Rows from block 5 of a small sound classifier, named by matrix and row number. Rows with one number within an expert belong to one neuron, the router's apart. Each number is 128 + 32 x the weight over its row's rms, rounded and kept within 0 to 255. All counts start at 0. Numbers have three digits each.
After each expert's rows are labels from the 100 clips, of 14976, where the router gives the expert most weight on average: "responds to" is what is common among them. Only what is clearly more common there than usual is listed. The data: single notes of musical instruments (NSynth).
# router: slot weights (model.blocks.5.mlp.router.weight, 16x192), inputs 96-191
# gate: expert gate (model.blocks.5.mlp.gate, 16x96x192), inputs 96-191
# up: expert up (model.blocks.5.mlp.up, 16x96x192), inputs 96-191
# down: expert down (model.blocks.5.mlp.down, 16x192x96, transposed), outputs 96-191

# expert 7
router.7:143147121140084146108150080179099142119138090115150163129122118105138157190084067091159142130170132120134097135126154134141158166191091148134132169175135193075087143147113096117190107097185115089113076118156130122102087093178123134161102112124175102169102098143176182126145132069099173142
gate.2:091118148097105163142145161142125143177139126095061154172110141123120131120094150097059086143111149070121149190173165177152107171131095146129148165085088142078156180105164103103124107098103126165168145109083147145127080126172163082135202161169180165142094147066127111081113140096116139111
up.2:149152135113060172148156132194090118127074124127030109219133113131110104118045162105099104112158122120072100148164109154096097188132100175113125142089140157103174141137172087123091121108149106091128149075068160142104149175157131100148164119202164171146084098078091129178116118116160149110
down.2:066145107114108141084058132156129087095196114114098135173143141122109117120107115125109130159186128142196077159181078187095177142101176101124102161091115192142083111154180132150166096191168117142126120107142162202086175139122147127170125127109081150180059160133121116130146133080114178127
gate.3:107163133106163099170140108148070079133086200132184122162142097124126144091102082167135139151139165117171126158188092113148126122143120145130170136106129103141124182179138183117122127124097104108090102056172165103125106152140059109096123135085145132122136193123130186133139149141132068122
up.3:180113157112182102148108107146103138138145135131129170158116199092144171141084088145163126158128176092113105109141119114130077108156124096098144134118184108089123120207113151116094128111193123149101184137119140158106182111128091077211164124120168160134112086101123149151149160165100178160
down.3:158163089077107129170153124096113137133150139079121131128142130153152109059187123101109150144110117109092151134124071219109106137100148101134147159137153144102056160115120157100079176136153152102079098150122161115121116173121089137185163122114177093199148107119126158048104138105151160153
responds to: mallet; pitch class E; octave 6; octave 7

# expert 4
router.4:077128130129064160126090164097073144080123100107160141145099161108177151102101129097174179105185072105171128138097154119142171143099140087168162096189136102081122090177158155120130132153174128124122100164120101145111158094096109173091108121131149106105111064084176102120130088107166135107
gate.2:160124171129099147136136115158137134164141154186084125137135147141134146180112080074128159108135161119097117122094207142121158130095126063141151164131138047099143094130113116120092174156111159155133105140125049129163100143114154149174116161181127125135170188144097123110138122091172137160
up.2:045133163108160085066156106108113095140115135126121089153113107077115139154134136158121117105092118117150105181141098107139036162086114122143122097102135141153147184110148159163124137199068182185132079172140195103164166117084145185081090136131101164137048121120110149112104101131112151122
down.2:056075114169112078138142119050105081111065146153143080161138149152117143209133130133118171138103064192107120144143133134153135159194130119133132082167197126150102093139124140090127103115137115130165121191124107155136138117144168144158121138168150171134099127156137101118094155113139149091
gate.3:096124166093117147072171114198115085125125153197146146058174096165135153145106179121073115031138115139148190156076133138141067160082091128161157067129127077115106173173080105143152129108158120129087108177144121087118174077111059074104107151130128085124140126139092104130152123092136133130
up.3:075152110163181095115115079156050157172150099115112176124104124133089119146100140230125113183172089135139115154083127110104081135132118123142138064129162173129120104180111131176173135112075143137185143117108152121180138112131095186113097072136155179115142103108166184105138127127116081127
down.3:143092130112129097165159135106125135084170081155139085158094108129139132114065122126118195093071146168100152122133163122120146120163145162134127172195126193152090125124125140142052149106121131104172115132087132169138123082122132097146101120141133167119153195133144121164133145141163194121
responds to: pitch class A; octave 6; note: A6

# expert 10
router.10:155183114112142088113124147097112108069172173144110114129119156109120123142123153168158176116185098109149173111103148128135142135099154161120092206141072140103085084174130124126135129092141175142103126160123099114112131174104102132151105122137105149116128130139133082168087105102154145091
gate.2:136125139150179114141149076126103140135136102061099126101087104124117081057182131148135131085152092102094137109132119137164134156121131079090111091169146157109105125134095153141112149192093148073108090100137178162126092131157107139153126185124193178166188136070162178151161170160099124119
up.2:184088118149095172140152105156132123130096145102109135086137164182079154112152129137098150117095087131150135155100087113126198133079139137151125135066171142132171137078179064152111200117162106174114185113090132135072119166151120105190159121146152198113104153151133133183096123084114170178
down.2:116117128143152184201130087156111122130146111180105193139132152082138188100120139127165113142093095075143122088135125128104104151124105143175107139121093132119099062111121182127126103079179101116186130064137135085161167106098148112160065091142195165150142081089108151173113097175057124134
gate.3:119135138091093160097134149129046110043078084132145143148068112130136107110149126095139133151142153136159134172125122078116091141082139111077151159124083131083132174073139110107093199074100133167127180143087123172141091144113104170095160106113175155127099150144122145113088143112152158159
up.3:174109112101188102149131147083121149159138117082143110145163138155133132117121126145137146068122075117136152076169162135187124053158133135164098175146140091152083112148149135133126130041155145119086151089236133160122167128103189078128155065145163132079159104118166115169083087158114112104
down.3:110119140183160112085116146083155174103097150081133142116164119163178167127136100082183189142113140122147102092100088117169081090116145167151065127121161065144182132116082107184171130105119115127105103106117123149206092094164148160142085107121108106107241174115088086179107147135173161172
responds to: octave 7; pitch class F; note: F#7; pitch class: F#

# expert 13
router.13:131133112079148178127145123145181053130065122100173169097168089136197097128100150125126179167155157171177108088084093121144071119063090142104145093178167140097131117131132145141086104078193156157143134126065156174080104131137132143151125118141192117168132107141106133102145099165186162165
gate.2:154140114155160069133185159095073190094097083144189109145140121068138126125100091108159146161138048136178155120119159155079138175153148149113099100146160167070131086152118094103114058116138127115132121077097182159144127135094084156115125143124111165157128174169165122089158164121178182096
up.2:113179119141136115118142150180124160151070184108081102136197064104143093138126137173100122081152102122178178180187098138076117097149090136139137120124102143122118122169095119101110149098111159113073164109162093106119089155110149135096155198127143155089135128101124132091147098174124109136
down.2:136155153103125127064076125156070127199117116129217086155133103162139138051144074115121158128110084142170138172134109165089106156132097140106165156152150053058140070098047092119113104143145067123101138151112172184082141111110182082135106126141160152124157156061167056160156112108136088146
gate.3:158084125101121133119113149142137127117133135150133164116133092067186137123110124137103209118146125168140104118194106162114158166078154049080120130097082166085161135136121173183145075075150148158165122159178110172146127066089087149113182121145192108142149081124102125172110139109103206118
up.3:198110154099052133130129096120130122132154066101184134156099127090114118182109090106148130122103110170127102099133125129149110175154141136048062094142131156159144095116096134169101060062081118125181112117108125160092124116135195109118064132106150172145143151154059108151159150118077146106
down.3:098112082107146210144164091164177139124137075151146088107151082079190132151114127152152095117175126175157117101097140138074135101198207130105114169145130082138186139114088094110144116131134129123106107140137125080156155140171098214112057075113110108127086109154145133135137094081140084161
responds to: bass; octave 7

# expert 2
router.2:126162150070118198187126168143080123161122176168106116148137121114186160148099181087124132117142176135090155117139183143117164167110117133109139185136162136138145153087111117117151130112097169126162137041160079104175076157103156082120148109119177165113185169107120116079138110140121105129
gate.2:120130130126171152133099118160152156124188162122101090099134152112134128195206133120110152158128153128105104164121174097183090113182107176164147100152086145150109140126129138124123147151131126107155155087114141165123123128138164140137061097096040130127157155173099085163079108130145093139
up.2:089166082113077082125094159089176115111110131112136147196080155124182110077123158142158158127133122122094097083172112128109126107126111106109144164158133133097115110064098133127140092185043201138120078117120103106137132144134117113079138157139095092120088128071174185125111071135140081137
down.2:137099160147065119122150111099112113127158156099148139141119129066114094146111131115157134140154118136130154162090143082067173110180099108102112118169109113125132101129088205115143126099059135172131128093112203205084080104112094143099146135125135113161129115136178120152119102154108099147
gate.3:135141096160165074082181123131102112124119160100158121091144096139166147117192104139131089048155174133169174053122083118110173101139104151092141139093088142144146160134137114141136091109116130112142184140136151073148127112157067212143120138087116071062143162148101115117089126096129128094
up.3:106161094091172117158138078159126126155105151120118155146119101184150129149111176136111142087172164131174135160131078149091136126153125145085170131090092140083166177173130151097116139117171110191088154166124100067131183153116079210090130089080161141136198070122086170125091127092096076058
down.3:124092057154159175141106152131155098106147152149077181157143107154097108172107097132078178138117095104143173107084141159162140130150111129182117149093095176131142089149108145135198109134116157103118130064140126105140163133132124087170131121112084061155170152138113121159123083100115124144
responds to: octave 4; pitch class G#; note: G#4; note: G4

# expert 6
router.6:143156120144145080115169076148144118134185165101136107111128110123098155117187130176143151085128156145125081127163109162054173128124120091115113132114129072111106118137151157132152157158083188129142170126113132103155073119124144143119103160089116142099112143063151144075173131189181109169
gate.2:178111114073077156196135176107079114147153102160148206143139130127211120149101096095138131131122141121115126104090114154151141036153136132186122143154156164126100135120075170114178139148097123100097097167139119145109173150143142124136180171148148161114125159100210110070047078101113112123
up.2:178112098025185158152117108073113106091150125144134155121104078077110109079090147117098148075106134102142192140090097145153076128132141116176132105142177193105106100143130137091094124138119127170135116154112164083103113148141162078212143103100104171115131141179140141133069104110116096152
down.2:140137151180157124133106130160144145156099109160122132178122171091158123196138119142188107141077127086158104153136127167156150119148141143119093111129143142112087078182069127124136196113142073105088105158144118090086143120104140087143101123157101087097100108132172112144078058057135139151
gate.3:091186085099133154164115168101123241144118158130148139185120116185088104099155198126118117113129153130133157117109139132123125071046205122159141108146086183136115162155123160131147127184162161126099140150146108071109102127076137121090129162174081125110119144120091159122122095112087129089
up.3:160153072119150151142090161126158116139178116071151150151066132154100135058120191122134109186172130108125104128160131091143092103084085108122141133098099150156103163152134206094117129145130116086121111183189112103160123157176104124130146137105094069230170120171112145075126118087059112110
down.3:176186097054132135118138052108106153157162180150184114098101104106137163120072164188111087166102075180183168091095134077096110120174165145130107103119129099152112146145129148192129103111089150118096119130171116149071135191124120135157166083110103159148144092136134130119126157144132142148
responds to: electronic; organ; octave 2; octave 1

# expert 8
router.8:131101103164176175178083104177096071106082106150112155150134112176179157180138126115119126093110062145117152081159180196203148164165109107156086114115079143155085104137101117123094126143114094129148168152118154143118133104100132062140169078145104091104155071093124134070189075112127123100
gate.6:218150071098160173107147140110127140135114120113135124130119147150139140125136119149081127156109092155099075088102086166136147123130111199110104094102132147204108103097105153172089141126084077108171172184155140140186119108088125064084110163178112098070119114134170136119046116170175082125
up.6:203141082107177183108134156098108129163131098120136122144104168115159118114114141159137079170127050149101132095118128144120107089108120159124105064104128164203109087092102128226080180141122115112145181154130146105174104099110146094146169181185074130103144090134204108079099105154151141136
down.6:046146164094103125093066083096131181136092098050178154106117156157119111106182119151121102182117096146149147127126131098165136175086155157112217114144096113121146124156174122109108092085107123068132095129118134092169136120122142086126187107056152091179058141122094121121071185126118142110
gate.7:110174103114122144150082109075149097149148108149136185094134115118186127126185169153137157089095118144146108130135125134090138081131106147155102141152138150130100108122080163108141227128132183133097111106112114172074111182119161100135157095104127188150144135157138051132144117120134127184
up.7:125160138115149069087127135161143132114131148112166111140135101062116117107113143160150067122208157126166149146118141140157068199128103094128137115117129134138156162179142188150142090177164077149116126098151101062141161121094135192127142128077126107083156107084123163078129085104118141095
down.7:091094142112148128202081191170128126145116153128121073142088144168106102119128138088139147191090111131115127135126128146084170146100145102159125113162192120109140125126150169060152091165090164072161122173180138166170149151125125158142100121099125078126082031159118118085161094152109151120
responds to: octave 5; pitch class D; note: D5; mallet

# expert 9
router.9:190126141140160192141130200123146181138118128178148130073156112155132147155158169121069097052161129135168173117155114169098142080124161105127096092113104110124171108105117181071139140152078150117157109112118133119174144064099140095116088122086156122118172172127163135149107056093164112102
gate.2:122165174180157153074081095120095121112105113120100124110146170171127172117169108114091121154111110096123153140103102156131130143111200084132086141115146098152154159097079152115145125127097135135121136180091135171146173104157089099124129111105109058112141139160110149168170183144083199110
up.2:145121110200129084127167155138117138113094093088145128184148096138158148107139144095125156129140127138128144098110112132153136139098186143108131123128123164051117134120131082128129099160134117173108154111149142155143116128186130119059169141138091174125115171095096126129115090124155121132
down.2:067110203170101160123163186079094188103133116111175179065169143168156143076126100120112162056148109159090105069084172120135144144092114104114112116150091073133102108174043152122099086110123120143205133118127130109109115093114151090172108121142152120099139142110098148118140104060096157116
gate.3:137088126162154120127144082116120094120067156126164087151095110113064136148148153157116138131121071121158182137125156143107150185134095101078163146102051130132167116114149044158153157144138090153171123145120135124176149101167119081105117125143089066113115149078154083193168142086138195087
up.3:121201080128149173109179148174108120118171127165129159143119110115192125105129089088133149131169166125134135093088141116108109095118127130182103116157175150157107123169070149155158183123161141120097139096085159161090169128094118099170123104083127126134177058142155147096143112132147157157
down.3:131131112161163117053170132119142125141122213176158189146163074152160153091229163126081134139160170153138125081093095156132170133082136154156092139144134139110170117089136111138179138133149166110126168162081154146095185156134104203128098118098083118110103065111111148122133136155119132116
responds to: octave 2; pitch class B; pitch class: A#; note: A#2

# expert 0
router.0:120150121134106105135113161117098080108174125141146092158146157046109077132122141107200090090144120109131141113160180122132162102171148161157116147180122099109112080182148115183156092124156154105148093163136090169108102160148148125116088069079126113135167094106148125144125124139081159144
gate.2:052110181160121141090161187158146106132124108097156126095086148129165174125108105105126125156146176134130117174127110138099092179126107051118172121199126122111131098075136072101136112121123134152178163123140073115146137144178135097064116156188093121112113156124146077099150107110169091147
up.2:137082129104141104127169217129098135128144098168110143174142114118110144114159177142098108114103126112115158139152118201142124151059135105134062166116151124173192112135106162167175124150051196125125154169115167071157133098083125049138136098105132136128121131090111133133163115123116139163
down.2:079159148164104172134131090141089109110169081091208161108112134162133121165126095105157181138131227153130117113135126113113095139070114110069203098119048121119098115124088121129094106163121040140118133150081141148157143128108165097153154095158143130131159158115097087139111101104115079144
gate.3:163178119125166138114165130154086192165142118115119100123122110127125164166110081058108111149102144129076115080179142163135145078185179148110145143156099183078085133111088090073122184139105121105168138113171064123095138123159151134168099144132171195187127188132086114089143112121198127161
up.3:094177074048179127108099134158087184093140117170119136090180110090109109132112194174106100127074143111085157091085142180104135073094108108111094114155114071095142087174109176145164187125100150146174131145089127113140144074108100121118173064137113132097193163126127149127144105086126171189
down.3:128101126103154138120130174164120152047132143140119142121146122133135163085163107128157116152132150126168070117215139123170097109133128063178089124115155160147100108113140166065195157125148082186124124187084143137168112112135122117143101141067112110112136153152124125162071133123129175148
responds to: pitch class F; note: F5; pitch class A#; note: A#3

# expert 3
router.3:130054189153113123071125154088116155088091166090109155121098134105102164081160127101093129154159160160076128115140159086112113155095121120140118123099136114178175086197143144122154101098144173143120133097177157124146174144094125178164154108079134139098105160104160154189115144134114105109
gate.6:118098062160151128132157138170134091122107062174168197121115104145155100182131073142128097121122121150183155173115158152108160130082158179201079168121061085160138108120157073096134186118105105164130144132062184165091113138131117114110111120143065130118131185156121098118164094116117115100
up.6:086156130117137061182117135141135137124189103120164184149155112098134116127095112138112106134108111130085075187139148170064165104157148121102136113120127162143147163136086104104159156091140137115101141120115137100099104111130123162073129063125104070069195160116081148181113243124079163115
down.6:160137118103128147146129116164181074154090085109181136087128177131105129163096122108126142107163102148077144120107102193145121161110125132122103132111133075073128109148113141156114192122140101086089107194117118118088134139142161143139121147134142108155091130085130101129086076190158096151
gate.7:124148145166092101092134161150055170105126103140133142080083092121117104134146079108133110120130188121132122116106097151126103107119133062143148118116123150193088193112087111074171171141165101120073181158136110157134098142132106180097134109127090161118113094097121115143150126113113209181
up.7:171154080095165125151138070123180133153158114151148086140162173116150130150127123141149174124138101108133113072137190130140144124156068152187094087139118155077167091157138132203100074092133122143220078103146177083123163132135151096095126140108146076135122139128148104138097128156151045116
down.7:092095092086125157141155123060139090114147117136116156128145118115132181108129120087146153144092077128144140157126101110090028167181196106154124097104149119090126144093117162128063145081142130113142053111105180131089117145126124075154082097187175135176125225137120139124130160164112155113
responds to: octave 7; pitch class C; note: C7; pitch class: D

# expert 1
router.1:116110165155125136147100150195177173145093136084173073161067101096064179163063165145094066098142127157149135101167138167130185147109081076135166135087146089054131108153114190128170085164112088123133093174186162130162084079120093160110168145143139086141156125098098109130157172142156144086
gate.2:158167118121099094191125150119088175125133129107144155099157133122103085132090139045104127145117106115181160076113107165145155076051154124147101089097129144082155120115101100127098141134099129088080160091110108161141107181135128098120116161171123129148157134139142161141158080097156129107
up.2:124192159153163104131168118149058109097139122057109144084101148049161157144125114115196205099098082122141133153140108064065145140105086173141153142108131082125152137155143151165111116070149075151157115104102100126158083112100141074114125142138103123113100171175108055120147153138173126080
down.2:111127078137162038090126138126161082125110104094149194149138136094152118091143122128092103038119110166115097153121153153127136060102077149140090071103125123100110116060172115179115123146151056144043120076104148078124134082130130112097150084129153155147137105114137170145162072176079135146
gate.3:110086113172149152125157138139099127134161156171112129124137110098158124152100114133129154093121135129113131139098103088173090102076135136183096108157149150120110098116100138166133165130177125075123088108143079115115113072128124109147158123040113157189160116115132158106158132104079154177
up.3:163099175128167147150111171131162118135077148192124062121108079083105119144125151141126067161148114120138086143109107132119115158102097171132161110084080151163160175120128153144116153135095106077123195136170126176193126101092116197120102126029137109169140106124096162091149123113111152108
down.3:147180175173137149124138135110162145138162135135178131153096118138126117105106159098113121056097136108129177190130174168117138111093131160162130151145192134098135142095142129119115110125136128115101142178085077085129184130108148162108097122087109182089100132138086106140044104125148152139
responds to: octave 2; keyboard

# expert 14
router.14:127100122113128112079135146128144141128081124134130147126159119056125148075091125176155111141120083117084114078180118155133098194060124155091093120106094147134053150159120156163152169146138136136094107112150153103091154166117131160099092129140145109155170111119133154182119079129120126177
gate.6:160087145116017180119121147098092116140102136130104143110175137130137191074132143159118136151108143169130100083152180099156125103112147198111109129110132122120146130099096124129152192160139117079096055126133081095101085138152109115079096140085180133133180135161114132133098115124131105141
up.6:120106063071078134120091157135132129168118174130092162124165117158124150174152148172058162108115102092099132126197158072182171109123097183083123142124117198127137143064070117108190193085044092104108132109117077106109124132145122153108198061133143104136181153143164122128098143109129095101
down.6:192172138150083107128101140183070088185116170139121100153125157196121199094117170104103122107144142121133159098172080104119090156088146194167093154109157188166085096106088123103136126121088141110084122141176069113143137056153103159108127164179143153172109102139138088123090161137166118166
gate.7:113136100155106183186163115125197079182125114111123143104143137138106120161153065160118126154116126171153113124134110123170142117135097152161165093092094148078088133118124142178146166110039111104126142153085104146076107112139152153122145110117136055122121176144152121137116183133152111114
up.7:035073103106174105127148161144077108102128126130137129164075152109176130128095158195155065137165083131103107129129062158083158088134104128098175113147136122160074097133131163119148090081131178090213081129119156136085146122127136153082107224154162094126077107113169124158102130113104072143
down.7:134126103107168158091084124160127142128098107127151119098164136134159154112141164124163166162090095131129086175121095152130107105079176133145153144174090141101080135165085101147087142048181154146059148168159117145137116104180128089127104103104167148160156097107070125106154141103189125155
responds to: octave 4; pitch class A; note: A4; pitch class C

# expert 5
router.5:084128111138078106135157168091056081164148175124065151137139159153092132089114149106131179096132191127142095125145099148193086150182127150180135108114154092113164065169116098077125142068127167122098107126078184105128172161141131083129198135136143119146081092126144100136079153100101147162
gate.6:135137118147135152099143123107113153114100097105100105145110129124117168138101127104093099199085112137188117123212100105112131065096120100131155109098156082102112178119126072152161121191130070117188151162194104133160120168139136161078151142141086116146137171148086143136122150082122080113
up.6:096177091127082192139101075149102132138115079123140184090140118085114115121199158105121179112103118146134174120105149084115111138143112105171146146162132144142113074187155155141112090112161099133131132097141085170127134139131144074156107060098127119198087059136139104077106127131096116097
down.6:130148109126176115142114127114152119126116137187127159118119095138097163155149137117116123107161177142128080111056109102102103163132156120117142092093191159069216099098087090068116143172148158136073117091092131106102202082115182150152143115181162146128087211182121106135128067161155099119
gate.7:180086153115084155063083126104124101113102102168131152086146167068122135130105083166135076099201196121113140189130112130149092136149111133137145100191148159086207178151113137103091165149119154074160135094140119127121135116068101179156078123180213179121153154126118165117147132098122086104
up.7:133106168160126139124124125073123120132152145079162108185159131106128082120190098183137182099174142149154115124108113163127073133140080096200174084182090073075114136152110155101132154096131162090072147147116125133134192070125120094119126149150111146105141133120154083153147092169152149067
down.7:138154114133125122103173105133087098104175078156081099176089122074062082125080119118091150071090125127148129135096102061105174108172089124119131151089148149107170114148131092065115103152140113134087101099116136155114113137142146165162101117113101087148119140125186158178202083068166126165
responds to: octave 7; pitch class A#; note: A#7; pitch class: B

# expert 12
router.12:079123096130151172072168083107141065107159144078160113128091141147161129136101087081158131144151134159127133126098178078113112206081088131118155099188121184112152134186161052121174105141193127107087117116085173080152130110116086126158191144064217107162082128135141153109115121109160152175
gate.2:140174096145139124123144133109144046123150181177103147129166099098145193131137120112141153098177109113113110082180135134123120190119059120120108100130048077167091150087144139155108152138144090132121088093168106126132147143091107111113173128101134121142112077074178165073150105144178090157
up.2:126173127165131116121097159161191058103146160137096040073162134152155184172129100115105140206171114106070138095158195103149147162139128153090095186109101133101057105123141135160126144109161115115188108146142122161099136052144066127092089148151150094168126136091154185110131135123144130113
down.2:101156215124113154104154125121107085137130141147132071070188101147187130116059118091110127085104146156106146203197116171125134147099195119168119122138103089095154092142164128131100090085174064170153117100118178125123061124131140080142089144075108105114126102134122109134135160104139114126
gate.3:129114103118103133106130181165181214162144135183154082120135146083109075123097154140148136132133161081124096115138177129110140137039139110125102110078149149068140168155148124141173157171157111108151149143127133148121141164067149203123172161173161153037107129161132158150150120131156139129
up.3:112082176051097132157160156101115154110132102074178127171131151137145093124171111112102113130142089165146102099065106100123168140163157122110099153117204109085072074114115176128115127145134149164132145087082106111142100076138192108179141161133132110093160091134218105137135137102077120134
down.3:121178180108151140128131158173126120126157163174117126125151135155129185160118099080121156119163107120138128130134159169116128093173116109041153098089166090113152108114139059161108091098139117114085166142122162150129061108094078134195089097180105146096124132152047140125081126191211163158
responds to: octave 1; mallet

# expert 11
router.11:164125140128141076149191045089186071095157099083128176090135166115170125155114103143079129081103118120101178125098147170173163155105125123125102137154096139147162157106178058169126114123158144152060128153149144131132178145118099052160136091141072157107143143132165122178150136149163177127
gate.2:130158132088151172131153152125151135161075122126172152143111138111030149122125101143094165099138092083170089120099137083173017135165116114134134118176119115136108116129105111136112129120115163129136156110134160118102118148101140128138081093103147208124147168134121081091155114120106099100
up.2:110102126120107121113087152161124078143103117120107126064112183166138126115196068186149090139148113114095119169160174169086116097129133140122158106122131095104123206107162083126107112154074140151068099081140169088184085172148132129164114086159136106173106103209175166058158121101124113026
down.2:086143097144122102116121124119076185151138098117115153133173140132103118090158094160122144107121075103089129175102109109144085111126139168223092076142114098111120185091101140091145118126166105157083027123184120130091123128175150131122164167071135097141064119129158158114217133136140109103
gate.3:138135138075146139150112094070086181146164102137166131093162159139137092118113157147133134143109153135172155091133111092146153090126095176140048092120150169151103112117127141116168115106152147086092086110144107092094112090162130152138143179094165121084141184175152103121049132111155124089
up.3:090147069102126170128130162137165111033091121169138156134172144113158124116073106113106130160109148110108116146150081108133146124175114128174100142154067072117131114139149138107139101095161113171148097092115141119049141102140113166183132108153117111218069103140135173115131161144134126157
down.3:190119142159144159156178112128124176105128097096132098061131119156124112136121169142158171084156144093143169092125123103077147140137099108123168154126145097157163107121177117103134132160124116176128124126135094085063115155163144136143142157125080119107140076114149110136148161150097103138
responds to: octave 7; pitch class D#; note: D#7

# expert 15
router.15:140085085173137161134159059158068047173181155091124143096062137117083100178055130127119158170153099147104123090093148102135062125134133073121169138156144178133161154160159138115091162098081113109098071119081123117138098112171151137145122114167170111152137124138137137113157109097134138143
gate.2:168098077119088135152078101135096142208156156150113101151097139159138148123159171170096146164090111133115112111108118073097139081126144102128172137127119155116107123105129135162180127138047135133096095034128069151133099133167151167100064161124182147149131141144132115092159115100153066082
up.2:127134175131098109118135182136149105061121121127106136208090098119109130149121091085120101110143181130154173145139142175133148150149132074131104209156127173118116137152143072138070071086151108105178188148099134122129145102178101113149162146128107136085137131110076077159136110059115179117
down.2:147126128152094167134148063098141162063145131144077152140134119167117152128149142140208157124155172084072160101032160095134126129148141157141129167082147224154127103136142092110182165103110125079122146064112121148110103142132169126077194132138139094155185103104163140113103194113100153127
gate.3:101166161146137172150090082150120125176159146123147116135118102171109133112105060118109132159088137126197134178093173116147076125167101131191142157122154134102127158116122079077121107112113097105098136067109085058162217160114145102144134069124115137105109149172127098207086151136129157128
up.3:067168160156095125133090137126168105145125175128146085097129145170090138199125074144084121162076131126179129163117142120173083124186118140170168128127148136104153186091100100023137123138099113067095124082154107086144198161143133116081131108115113079137146161155140078129129149119161114121
down.3:131108077175134125118128160135139082123162177159118094149102110132152085142159137191080186156125142107078142112159111104144155222147074150176086168079122101124193119115148132164161089104081100155138181101158155122082170135102148133161116094147094055127165166114118106158165136156088137138
responds to: synthetic; octave 1; bass